config.toml
train_examples = 145000
qk_norm = false
width = 128
pooling = "class_token"
projector_hidden = 1024
projector_out = 128
projector_hidden_layers = 1
orthogonalizer = "polar_express"
max_steps = 4600
batch_size = 128
epochs = 4.1
adamw_weight_decay_other_params = 0.01
Rows from block 2 of a small self-supervised image encoder, named by matrix and row number. Rows with one number belong to one neuron. Each number is 50 + 12 x the weight over its row's rms, rounded and kept within 0 to 99. All counts start at 0. After the name is the row's rms in percent of the matrix's.
After each neuron's rows are labels from the 100 images, of 14976, where the neuron reaches its highest value: "patch colour" is the nearest of a few named colours to the mean colour under the peak. Only what is clearly more common there than usual is listed. The data: Sentinel-2 satellite tiles (TerraMesh). In brackets: how many of the 100.
# fc1: MLP up (model.blocks.2.mlp.fc1.weight, 512x128), inputs 0-127
# fc2: MLP down (model.blocks.2.mlp.fc2.weight, 128x512, transposed), outputs 0-127

fc1.215 085:68 57 40 78 51 42 53 52 54 64 41 66 42 50 74 59 48 61 53 52 31 34 61 51 47 47 58 35 64 32 85 47 40 44 57 26 57 63 58 40 74 54 49 35 49 30 57 51 50 28 44 59 44 68 49 35 52 44 71 43 52 57 48 36 50 42 54 54 43 62 48 39 43 35 73 46 51 66 61 41 62 48 57 42 61 42 48 43 33 33 43 47 50 47 51 49 47 35 49 34 59 54 77 60 67 72 36 53 45 33 37 42 25 49 57 55 55 38 51 68 57 52 74 65 24 56 51 50
fc2.215 083:37 38 56 61 44 70 44 46 50 58 48 47 65 50 26 57 63 60 41 41 73 77 48 51 37 61 23 55 38 61 18 60 50 50 39 60 39 36 48 50 27 50 64 65 43 64 37 42 55 60 40 48 53 45 49 62 36 82 48 70 66 46 66 70 47 55 45 43 67 40 52 62 58 57 37 56 42 59 34 51 33 53 37 54 46 22 58 57 62 50 56 51 56 56 36 47 40 75 48 64 51 39 33 59 36 38 75 37 39 48 52 67 60 54 42 45 48 60 54 35 27 45 53 36 54 45 46 50
patch colour: black (100)

fc1.74 068:60 52 44 57 56 39 59 66 47 52 35 39 49 55 47 56 33 52 54 40 66 45 46 49 77 73 51 70 48 50 50 49 16 32 57 34 45 52 44 57 22 50 43 48 47 39 27 51 70 32 36 43 53 56 56 57 48 48 52 24 37 57 70 54 50 58 51 49 76 52 59 56 42 41 53 51 53 35 69 48 39 42 79 35 57 31 52 49 45 49 29 49 41 66 70 51 66 36 53 64 54 74 52 66 61 36 23 52 48 36 43 52 39 49 55 56 68 66 49 57 52 56 51 56 32 46 54 27
fc2.74 069:39 61 58 47 45 53 36 45 48 58 54 58 44 35 46 35 46 59 32 58 41 56 52 44 31 31 58 47 58 44 59 55 81 70 51 72 56 67 53 49 82 57 53 60 57 53 68 53 22 44 58 44 51 47 49 38 41 47 56 58 64 47 30 63 37 50 43 73 39 55 48 37 41 45 28 38 54 51 26 77 60 66 34 57 36 67 48 42 56 54 56 49 39 34 45 53 28 55 51 31 42 52 47 34 36 36 68 51 58 59 54 47 80 34 49 39 64 53 38 58 51 38 50 35 65 61 68 61
patch colour: pink (55); white (31)

fc1.340 115:42 35 43 37 45 33 56 55 42 54 42 47 56 49 39 34 55 40 56 45 46 26 63 50 84 43 47 37 69 52 72 63 32 56 34 38 62 51 42 63 52 71 50 59 57 56 44 38 62 48 48 29 66 59 59 28 58 50 68 54 49 57 33 75 52 51 54 58 77 38 43 61 63 49 50 56 43 46 67 44 61 61 53 45 33 79 37 37 74 61 57 54 43 39 50 61 33 49 71 48 39 49 57 57 57 36 51 68 43 15 52 54 40 34 38 57 41 44 52 58 37 61 51 49 38 34 44 54
fc2.340 119:56 60 39 67 50 48 54 34 66 56 53 44 60 51 43 55 40 46 28 59 35 61 42 42 27 58 48 57 54 47 47 45 47 51 52 78 34 57 67 39 49 41 48 51 51 54 61 69 29 53 59 78 45 57 42 73 42 49 25 28 48 41 72 39 41 54 47 61 23 70 57 51 36 64 34 43 51 49 49 65 55 59 46 45 65 31 58 57 35 35 35 57 57 56 51 43 53 38 31 36 57 42 38 49 43 55 40 15 52 83 51 51 69 60 53 40 59 52 48 61 60 43 58 56 63 53 66 32
patch colour: grey (72)

fc1.405 073:71 40 34 49 70 64 22 59 57 69 58 35 33 58 53 32 47 47 49 55 64 34 79 32 76 33 54 59 40 49 65 55 46 48 31 45 63 20 52 49 71 40 50 57 55 34 61 38 53 41 52 49 55 51 35 46 54 48 39 40 48 39 49 60 36 53 47 40 67 53 45 42 43 41 56 19 41 42 59 51 35 42 58 46 64 62 70 46 39 43 46 51 34 52 51 49 52 43 48 51 61 60 54 64 72 78 44 55 50 45 45 48 39 42 51 53 71 74 48 42 71 55 42 58 40 76 53 40
fc2.405 062:65 49 52 29 46 65 55 77 49 36 40 36 90 37 51 53 76 47 53 65 31 56 53 55 52 37 55 42 59 29 36 38 64 56 60 64 56 45 75 56 42 57 45 53 32 47 46 34 43 33 37 54 59 54 52 51 52 48 54 49 46 36 42 56 54 42 52 52 59 78 41 31 46 35 35 67 36 53 54 59 63 60 53 29 38 51 26 65 53 65 55 59 50 34 60 62 34 40 41 63 45 44 37 38 57 46 79 52 39 33 39 49 71 47 51 55 52 53 45 61 48 48 57 48 25 67 51 50
patch colour: pink (49); white (42)

fc1.456 108:48 46 60 34 42 46 59 52 46 66 43 48 48 67 60 61 38 54 43 43 63 51 44 39 30 47 20 56 58 45 48 25 46 53 48 57 55 65 58 40 51 42 42 65 63 61 51 70 52 44 51 77 49 64 39 32 54 49 55 36 22 54 40 70 36 54 52 43 65 51 58 46 46 40 39 45 50 46 74 48 45 32 41 62 56 51 67 54 40 57 35 52 57 68 46 66 39 47 69 75 49 58 39 58 46 52 31 16 66 53 64 31 73 41 48 35 76 43 48 31 53 65 34 54 36 36 55 54
fc2.456 122:57 62 48 50 59 78 48 24 60 49 54 46 55 62 41 57 41 69 46 42 60 46 41 42 55 44 58 43 42 50 58 56 52 41 77 53 49 25 59 48 46 60 44 47 56 42 57 62 61 60 33 43 73 32 66 38 63 43 60 37 61 47 29 50 58 49 48 63 31 68 67 35 61 37 68 51 61 51 48 56 67 53 47 43 31 57 39 25 64 43 65 45 41 34 52 50 39 69 55 51 34 51 40 57 49 47 53 61 40 30 33 47 45 31 45 46 49 61 31 86 37 46 54 21 61 62 38 31
patch colour: white (48); pink (45)

fc1.490 110:41 52 65 32 37 43 20 66 18 47 48 68 68 68 45 47 56 59 49 35 57 59 38 49 48 45 36 52 50 37 57 56 49 41 53 46 45 24 54 41 54 65 36 51 42 44 56 44 52 51 42 75 49 36 64 59 32 44 34 50 74 39 39 47 49 40 54 48 48 50 50 52 57 76 47 49 59 49 57 78 56 39 46 52 24 59 35 59 59 61 53 65 56 43 78 53 81 40 52 69 56 49 51 61 23 56 31 38 38 57 63 58 67 51 61 41 37 54 39 68 48 35 53 53 46 41 56 47
fc2.490 115:56 54 49 52 43 33 42 31 45 51 58 41 47 51 65 61 34 77 49 53 36 54 49 46 42 52 46 35 51 49 59 59 54 59 28 54 65 49 45 69 33 45 62 60 43 51 37 61 55 24 68 54 63 57 62 49 53 38 38 29 49 49 72 58 48 48 47 61 55 62 34 58 58 38 66 68 36 43 19 41 51 32 71 45 68 52 54 48 45 47 54 75 31 75 44 60 38 70 60 41 46 34 52 66 59 39 62 50 62 46 37 42 21 72 57 67 34 52 68 35 58 49 51 41 46 36 58 42
patch colour: cyan (32)

fc1.278 128:42 44 56 55 46 66 56 67 31 48 35 76 57 30 39 76 43 66 49 44 48 39 40 44 74 61 48 36 68 58 56 60 33 63 40 40 56 64 46 31 52 41 58 36 44 17 50 64 50 52 58 62 51 46 39 48 30 37 62 71 40 50 55 49 39 39 57 68 56 43 36 55 52 33 61 51 54 30 45 59 37 55 48 73 58 63 59 35 56 45 48 47 57 69 37 57 56 37 71 44 58 46 56 47 47 21 49 32 46 59 62 54 67 41 46 35 66 46 50 54 37 46 63 76 49 34 58 35
fc2.278 140:63 69 54 68 47 63 61 41 49 46 42 30 58 36 52 52 71 35 45 52 56 62 41 57 39 50 53 55 35 48 52 36 56 50 53 47 51 30 53 44 53 71 46 52 58 49 41 46 55 51 50 23 58 80 50 43 39 60 46 37 35 41 47 36 36 51 54 31 48 68 54 56 36 58 55 53 47 52 27 62 56 68 50 32 57 54 61 51 47 73 22 52 60 18 63 39 42 61 56 32 27 57 53 55 59 41 63 40 45 61 38 39 26 39 81 41 45 66 56 61 68 64 70 64 44 49 42 57
patch colour: pink (40)

fc1.502 102:43 42 55 63 53 44 47 60 74 51 64 35 38 45 68 44 39 53 61 52 69 63 36 45 41 41 62 61 59 61 58 55 65 48 47 64 76 36 57 50 33 66 62 30 35 52 37 55 47 50 54 56 23 40 55 64 49 36 48 72 42 44 54 49 53 47 52 38 62 38 28 28 71 66 56 51 35 51 64 41 40 51 35 51 34 28 40 75 44 52 59 43 36 33 66 50 66 51 49 46 55 66 52 48 35 71 49 31 43 43 31 81 52 52 57 30 41 52 66 31 47 64 43 38 51 47 53 48
fc2.502 121:72 29 40 45 48 60 48 66 46 50 56 56 64 46 52 28 51 51 27 37 34 42 65 58 53 53 43 35 74 45 35 65 71 67 55 51 43 81 57 56 63 31 48 31 62 43 73 62 36 68 57 40 64 56 51 42 56 35 48 43 42 53 54 52 59 53 62 45 45 48 69 66 44 38 48 42 58 51 08 49 48 25 41 57 52 70 58 40 58 39 41 54 47 35 44 51 62 31 51 58 38 39 55 46 47 59 66 53 58 49 51 44 52 63 61 65 54 63 36 24 31 46 55 57 41 64 51 45
patch colour: brown (64)

fc1.38 165:42 42 64 54 44 51 45 33 55 68 53 51 46 61 56 43 32 43 46 76 54 54 52 44 40 33 46 35 55 27 53 45 49 40 60 55 41 62 53 50 58 32 40 46 47 54 57 51 59 51 62 30 45 28 63 49 48 45 48 53 62 49 65 46 59 62 36 19 49 44 49 82 50 41 40 51 46 28 56 68 58 51 39 66 49 62 65 50 53 62 60 65 63 22 48 45 38 72 32 43 84 66 38 50 35 65 46 63 27 51 56 48 45 64 45 42 66 47 23 58 57 54 51 24 38 40 63 58
fc2.38 200:55 80 54 62 47 47 40 28 85 33 54 22 71 35 40 71 50 31 69 65 56 56 44 48 60 61 60 48 34 52 50 50 44 45 75 68 48 35 73 61 52 35 41 62 58 34 51 51 47 56 51 64 54 32 42 42 59 46 44 57 47 61 46 52 37 55 54 55 44 57 48 40 48 45 48 40 38 58 41 33 56 40 70 61 44 34 74 36 47 56 75 47 48 49 46 37 32 51 32 37 34 61 57 70 57 43 26 62 54 55 39 40 41 43 53 55 48 47 54 37 56 67 49 63 49 62 39 35
patch colour: cyan (39)

fc1.389 111:31 47 53 52 35 60 49 49 56 66 44 68 32 42 27 41 42 46 51 51 48 76 63 45 57 75 65 36 66 41 35 66 54 45 46 61 47 38 49 59 47 34 31 66 55 62 53 66 55 60 64 42 35 21 36 73 68 56 67 40 46 47 54 21 37 54 70 26 62 52 43 34 45 69 53 46 42 43 66 55 57 57 35 63 50 53 65 68 48 40 37 45 47 49 40 55 53 49 36 43 44 56 28 48 43 48 72 54 39 45 38 32 45 53 50 64 67 57 37 55 29 54 51 40 65 50 49 60
fc2.389 109:26 54 17 53 47 44 54 65 65 45 54 40 67 65 61 45 61 38 44 58 58 44 48 64 45 65 65 26 44 57 45 61 55 59 51 48 44 50 68 62 52 45 48 24 48 26 42 71 40 58 45 65 62 71 51 45 38 45 52 64 43 41 54 59 37 59 65 75 44 48 35 47 54 73 46 48 85 55 56 47 52 50 36 33 52 37 53 80 36 67 46 43 35 44 43 47 41 54 61 39 45 59 73 59 62 46 39 55 57 59 55 30 42 48 30 47 43 47 53 34 30 29 54 44 51 45 51 62
patch colour: black (98)

fc1.472 026:58 40 52 42 51 55 60 43 40 39 28 51 46 50 63 41 49 65 59 58 54 59 44 55 67 43 56 57 75 52 55 55 48 43 44 58 24 57 39 66 49 53 59 60 45 59 42 51 45 29 32 61 34 58 55 55 71 52 60 47 52 54 56 24 47 38 58 37 56 65 61 37 40 45 41 31 47 28 55 29 50 50 39 29 26 39 48 55 48 39 55 44 41 64 46 53 55 39 48 71 48 45 64 77 61 23 37 25 54 78 44 45 65 73 76 48 64 53 57 52 74 57 56 41 56 36 52 31
fc2.472 028:56 57 50 55 59 36 63 52 42 61 62 56 30 50 51 45 35 44 54 45 50 48 50 44 35 49 50 43 21 49 38 35 65 29 58 43 66 67 50 41 43 39 44 21 64 35 58 53 46 71 51 59 50 39 44 18 31 41 55 61 36 56 57 78 56 57 57 70 47 53 46 42 50 59 64 67 49 53 41 64 47 54 69 69 51 61 50 47 57 71 48 49 58 34 44 51 57 62 56 36 51 62 17 35 23 61 51 67 55 37 49 57 58 30 21 69 45 53 56 44 47 44 59 61 42 59 48 67
patch colour: white (89)

fc1.454 115:83 47 48 38 65 55 63 66 21 59 77 64 33 45 53 53 60 42 47 40 52 46 48 54 63 61 48 57 29 35 54 50 54 58 51 56 46 62 47 53 38 34 47 41 42 48 38 57 60 46 26 35 34 43 70 57 38 40 37 66 31 33 45 62 44 76 69 37 33 57 73 44 68 37 67 47 54 41 57 51 52 32 31 45 49 55 50 52 51 66 60 65 54 48 31 57 37 50 58 47 66 46 59 45 32 54 54 56 48 59 27 54 62 46 58 50 55 53 52 56 56 28 36 60 73 26 43 41
fc2.454 132:44 48 63 58 35 29 47 36 51 58 43 33 35 44 32 52 51 48 65 55 66 48 49 57 72 64 53 30 57 57 52 30 42 49 39 66 58 25 59 39 63 52 31 63 32 78 39 47 63 41 57 62 35 34 33 38 56 19 47 46 54 64 48 73 26 56 44 72 48 43 60 63 65 59 76 53 42 41 39 39 58 42 49 56 56 48 43 47 65 45 44 49 57 51 50 51 40 69 53 51 45 58 54 56 70 58 53 24 52 38 58 37 63 48 59 40 52 45 51 62 49 74 51 59 50 63 58 26
patch colour: cyan (31)

fc1.263 088:35 62 45 46 21 56 37 43 35 56 36 41 55 59 64 50 58 44 38 42 41 58 27 55 42 31 48 38 59 42 62 25 31 42 55 62 52 40 38 66 54 59 40 24 32 30 41 48 61 58 45 79 44 44 42 43 45 74 50 57 89 38 56 54 46 38 31 64 43 54 61 56 61 72 44 46 32 61 60 55 46 52 50 30 53 54 39 52 49 78 58 49 58 56 41 60 67 56 47 45 60 39 58 77 52 50 58 44 53 61 53 55 71 53 72 40 41 46 44 53 36 55 50 60 56 60 57 45
fc2.263 094:65 31 81 61 45 36 33 42 40 38 69 44 51 73 42 52 39 76 59 64 55 47 72 49 50 60 44 66 40 51 49 71 59 64 46 29 48 46 50 57 59 37 52 80 62 51 55 53 50 37 55 49 47 55 92 54 32 52 42 42 39 55 52 51 58 52 41 45 46 33 27 62 42 23 57 60 54 42 30 48 47 49 65 57 46 45 61 54 55 26 50 51 50 41 51 20 40 44 55 56 66 59 34 53 44 37 48 49 53 47 65 60 32 60 62 64 52 42 49 38 59 41 51 41 34 40 42 56
patch colour: cyan (33); green (31)

fc1.160 074:42 56 26 48 47 46 76 52 53 38 51 53 54 49 57 50 59 52 57 45 65 47 74 35 45 52 63 37 51 39 61 68 62 58 45 52 35 60 59 44 49 43 35 60 58 74 68 53 69 52 48 24 54 57 47 36 58 37 50 67 39 57 52 49 63 35 52 59 69 34 62 39 46 46 57 54 58 66 47 46 50 44 52 27 51 30 32 49 43 52 61 54 23 39 35 39 48 34 36 32 43 33 49 69 62 41 57 38 39 69 32 55 39 30 34 47 58 53 62 72 65 76 42 34 33 51 73 56
fc2.160 078:57 51 79 62 54 55 37 40 59 61 54 46 44 60 45 42 57 36 53 54 34 54 17 58 47 60 37 43 45 60 45 35 32 59 60 45 54 42 45 46 44 38 50 34 45 49 43 55 53 59 74 76 44 50 39 52 56 54 49 39 76 42 31 41 54 64 57 47 42 48 59 63 52 44 39 63 54 46 57 47 46 36 55 69 28 66 68 42 51 38 39 54 69 46 56 72 38 73 55 69 59 58 72 39 56 57 46 40 82 30 54 50 44 56 64 46 48 39 31 25 37 27 65 57 48 39 33 48
patch colour: white (27)

fc1.476 118:51 75 52 64 55 55 37 60 48 64 61 77 64 53 58 59 52 69 50 48 51 51 49 67 45 47 51 23 36 31 40 44 35 53 69 49 42 37 39 51 55 54 60 29 30 44 46 30 62 38 65 58 39 49 48 48 45 64 43 51 30 72 46 51 55 47 57 59 52 75 35 57 61 53 50 49 41 41 32 62 36 71 51 70 45 62 54 31 49 55 44 30 49 74 60 59 49 55 43 58 48 42 43 69 39 53 49 41 53 62 32 57 52 51 49 66 52 77 46 26 33 27 52 59 26 37 33 38
fc2.476 125:59 48 57 28 55 52 65 64 40 56 42 41 41 48 37 51 58 51 75 58 45 44 44 41 44 72 52 42 57 55 59 50 72 54 30 60 55 50 41 41 39 56 23 62 43 53 56 63 37 44 56 53 67 48 38 45 48 36 47 61 62 48 38 48 45 40 55 34 41 59 38 64 35 42 47 30 47 42 03 60 31 65 28 54 62 54 43 33 56 47 51 61 44 60 50 56 73 38 56 42 58 60 51 56 43 32 42 53 46 55 54 62 47 69 27 49 62 44 38 61 89 64 60 71 58 42 52 43
patch colour: pink (26)

fc1.230 075:50 52 42 54 41 44 53 57 48 86 53 72 34 48 57 43 23 50 44 38 19 33 48 52 58 35 53 32 46 47 43 72 28 37 51 34 57 55 45 62 39 48 48 62 57 36 51 50 56 36 53 58 33 56 49 43 29 37 53 72 53 46 50 56 65 59 54 62 59 59 35 20 41 42 58 45 49 82 46 64 61 49 51 34 56 52 50 44 63 51 56 53 55 57 45 61 51 45 56 44 51 29 58 69 76 62 49 61 44 61 30 33 30 48 62 33 63 56 54 61 57 64 36 66 34 56 43 46
fc2.230 082:53 53 64 51 45 53 38 46 54 24 32 45 59 52 36 59 76 53 42 65 77 51 47 45 50 85 49 61 59 50 57 34 75 69 59 63 38 53 47 39 62 45 48 33 44 65 54 54 37 58 46 41 53 48 50 57 51 65 56 33 51 63 52 46 35 56 46 40 60 35 68 98 53 49 47 56 41 33 48 32 35 36 53 37 45 43 52 70 45 31 31 50 38 38 55 42 60 55 35 50 42 53 35 45 31 41 56 44 54 54 66 56 60 59 41 62 42 59 41 27 43 54 55 36 44 49 71 59
patch colour: black (96)

fc1.60 176:61 55 56 60 39 46 41 49 53 57 40 70 54 36 68 53 66 77 55 62 56 38 65 23 33 54 45 50 40 52 49 63 59 56 27 52 53 59 57 51 40 53 61 52 73 37 46 55 63 34 57 36 55 60 29 46 37 65 51 49 49 54 40 31 40 50 57 64 61 52 58 64 59 33 47 61 52 36 33 44 47 63 47 61 38 48 40 22 57 70 39 27 53 65 52 47 75 57 55 49 37 72 36 60 35 33 32 46 48 52 60 41 64 49 55 22 52 53 40 47 53 28 64 64 41 70 37 37
fc2.60 158:51 68 48 79 72 35 66 61 46 37 35 55 59 32 38 49 68 42 41 47 37 58 70 65 53 43 69 50 42 49 37 76 68 35 58 58 42 43 65 31 63 57 46 45 52 49 44 63 67 53 32 55 44 61 67 47 65 45 65 42 57 40 71 45 32 49 58 49 53 53 51 70 35 73 51 38 28 39 40 33 43 50 44 35 39 61 56 35 56 56 30 44 44 37 54 55 35 53 69 39 37 58 64 46 51 59 58 50 49 46 46 41 45 36 66 55 59 38 55 43 34 70 37 60 49 26 37 36
patch colour: pink (41)

fc1.96 089:59 65 52 45 34 48 52 45 28 43 42 43 48 49 36 34 73 71 67 38 49 45 55 65 74 72 57 36 50 51 39 37 51 43 46 66 33 46 54 39 60 46 61 17 63 78 43 64 45 54 61 60 60 47 67 42 56 32 55 43 58 39 57 56 53 27 52 45 28 52 59 51 48 46 52 45 29 60 44 49 48 38 42 53 71 51 53 54 30 57 36 50 44 53 48 51 40 45 63 42 53 38 68 29 63 53 61 24 56 38 72 53 36 39 66 37 71 49 50 66 61 54 35 27 52 67 55 58
fc2.96 101:26 62 43 53 53 56 39 53 63 46 49 61 23 52 61 51 35 45 44 69 59 52 56 34 23 37 52 65 51 26 57 61 45 58 55 43 49 39 33 56 31 62 46 64 51 51 62 58 36 69 45 50 56 43 55 55 52 51 51 51 62 66 36 36 68 37 63 48 66 59 47 63 52 23 66 34 73 41 52 56 46 52 70 69 34 29 47 48 40 52 51 55 63 33 44 62 38 61 55 62 59 47 69 48 47 80 38 73 37 43 39 56 40 35 47 56 35 49 34 31 55 63 35 44 60 30 58 55
patch colour: orange (38)

fc1.473 169:39 34 55 44 56 44 24 61 51 41 51 46 74 94 55 51 50 61 56 44 28 44 46 28 55 28 72 61 44 61 39 56 47 53 42 76 58 55 45 51 55 67 30 48 60 55 36 51 27 32 54 33 46 66 73 40 37 58 45 58 36 64 56 39 61 45 58 55 80 63 39 55 50 51 36 48 40 53 56 64 41 56 50 36 34 56 65 51 60 44 46 41 36 47 63 49 58 35 54 48 66 49 63 59 47 30 47 36 60 37 43 37 58 40 42 40 49 74 49 60 58 42 42 71 53 54 47 47
fc2.473 144:39 38 50 36 35 73 39 34 72 42 56 38 48 50 45 62 57 71 41 49 66 49 48 41 43 53 43 44 69 35 73 38 39 62 45 55 42 52 54 63 39 50 53 58 59 46 66 51 55 40 48 61 63 44 47 42 29 51 33 35 66 45 28 59 42 55 42 60 42 43 50 34 52 33 33 66 60 59 39 41 66 67 79 58 56 47 30 53 37 55 62 48 56 55 45 64 46 43 39 56 30 46 51 28 55 55 39 71 57 50 56 54 49 55 57 55 56 50 34 55 80 32 62 45 25 38 81 67
patch colour: brown (66)

fc1.20 106:51 38 46 54 62 34 29 54 50 44 52 48 51 64 45 33 46 36 31 51 59 45 55 54 60 63 57 54 46 59 40 32 43 47 47 68 51 84 50 47 28 51 38 59 71 36 38 54 56 39 48 43 79 83 48 44 41 42 42 32 45 55 47 67 46 46 44 61 57 50 50 74 52 42 41 45 64 56 47 67 45 70 43 45 53 69 40 21 24 56 37 35 71 64 56 29 44 54 39 56 39 58 46 46 46 46 38 64 55 44 78 46 59 55 45 66 56 61 43 64 40 66 40 44 40 37 62 36
fc2.20 102:60 52 38 37 39 41 73 52 37 47 29 53 64 42 51 70 46 60 47 42 47 60 58 41 43 52 53 45 52 46 52 70 56 43 51 48 67 57 65 57 65 63 60 45 42 44 72 47 40 45 42 33 40 40 60 42 58 72 48 59 54 33 42 44 38 64 29 51 51 53 59 26 47 43 30 57 40 53 62 37 43 67 66 36 63 69 45 47 63 47 76 49 44 60 64 73 42 58 58 34 58 73 57 64 50 43 61 33 44 44 17 38 65 47 59 37 45 12 36 64 49 42 51 49 42 52 44 33
patch colour: grey (59); pink (27)

fc1.238 096:53 49 53 33 70 46 48 64 41 55 53 85 21 41 64 40 35 48 69 53 58 67 62 34 40 46 24 62 58 33 45 66 49 39 52 41 42 48 40 43 43 35 40 62 30 31 38 72 54 49 37 54 63 40 57 53 37 59 61 58 41 49 66 49 55 55 70 44 45 52 32 68 58 50 60 39 57 31 52 56 55 39 40 47 51 67 74 65 60 57 49 64 66 61 39 38 35 55 61 58 58 63 47 27 52 54 41 39 34 73 37 25 57 52 41 35 60 51 61 41 59 53 43 39 42 45 62 42
fc2.238 104:39 64 47 17 60 45 54 21 61 51 40 48 65 34 62 48 68 60 54 38 60 55 53 54 65 50 27 37 45 62 45 50 67 26 52 55 46 53 38 61 37 46 40 52 57 54 52 52 41 28 34 54 68 55 38 38 62 71 46 61 39 63 56 41 21 63 40 68 46 55 48 60 62 61 45 53 41 60 44 37 75 45 74 45 48 58 56 41 63 60 78 55 41 40 41 53 40 41 36 35 37 52 68 58 72 56 57 55 63 41 31 54 32 55 62 62 51 37 61 47 52 52 61 35 45 44 57 36
patch colour: cyan (30)

fc1.491 061:55 39 60 46 39 51 52 37 48 53 55 43 60 52 48 32 69 35 54 57 41 42 61 69 62 36 50 46 73 54 58 22 65 62 52 60 44 37 48 63 47 68 59 35 40 40 49 50 53 55 47 56 48 65 43 48 65 17 71 44 50 34 70 46 40 36 73 33 31 52 28 44 53 49 62 46 57 32 57 35 62 52 52 39 67 49 35 22 49 16 60 53 59 69 41 50 40 64 52 49 44 43 55 54 66 64 25 61 69 63 72 61 46 57 57 50 60 51 44 51 57 39 55 55 34 38 48 38
fc2.491 067:41 45 42 40 63 42 37 66 55 52 52 59 48 36 61 65 39 58 47 63 44 58 39 38 52 44 52 57 23 50 17 75 38 27 46 51 58 56 55 34 48 36 47 67 55 69 51 54 41 38 44 40 51 34 60 38 35 72 38 72 46 50 33 50 52 64 46 56 56 53 71 69 39 41 49 63 43 66 44 66 41 42 50 63 42 47 57 78 54 85 53 57 53 24 63 41 63 36 54 46 41 50 40 53 41 34 66 33 46 42 33 52 63 33 47 63 59 47 65 57 44 44 54 45 45 59 70 57
patch colour: green (46)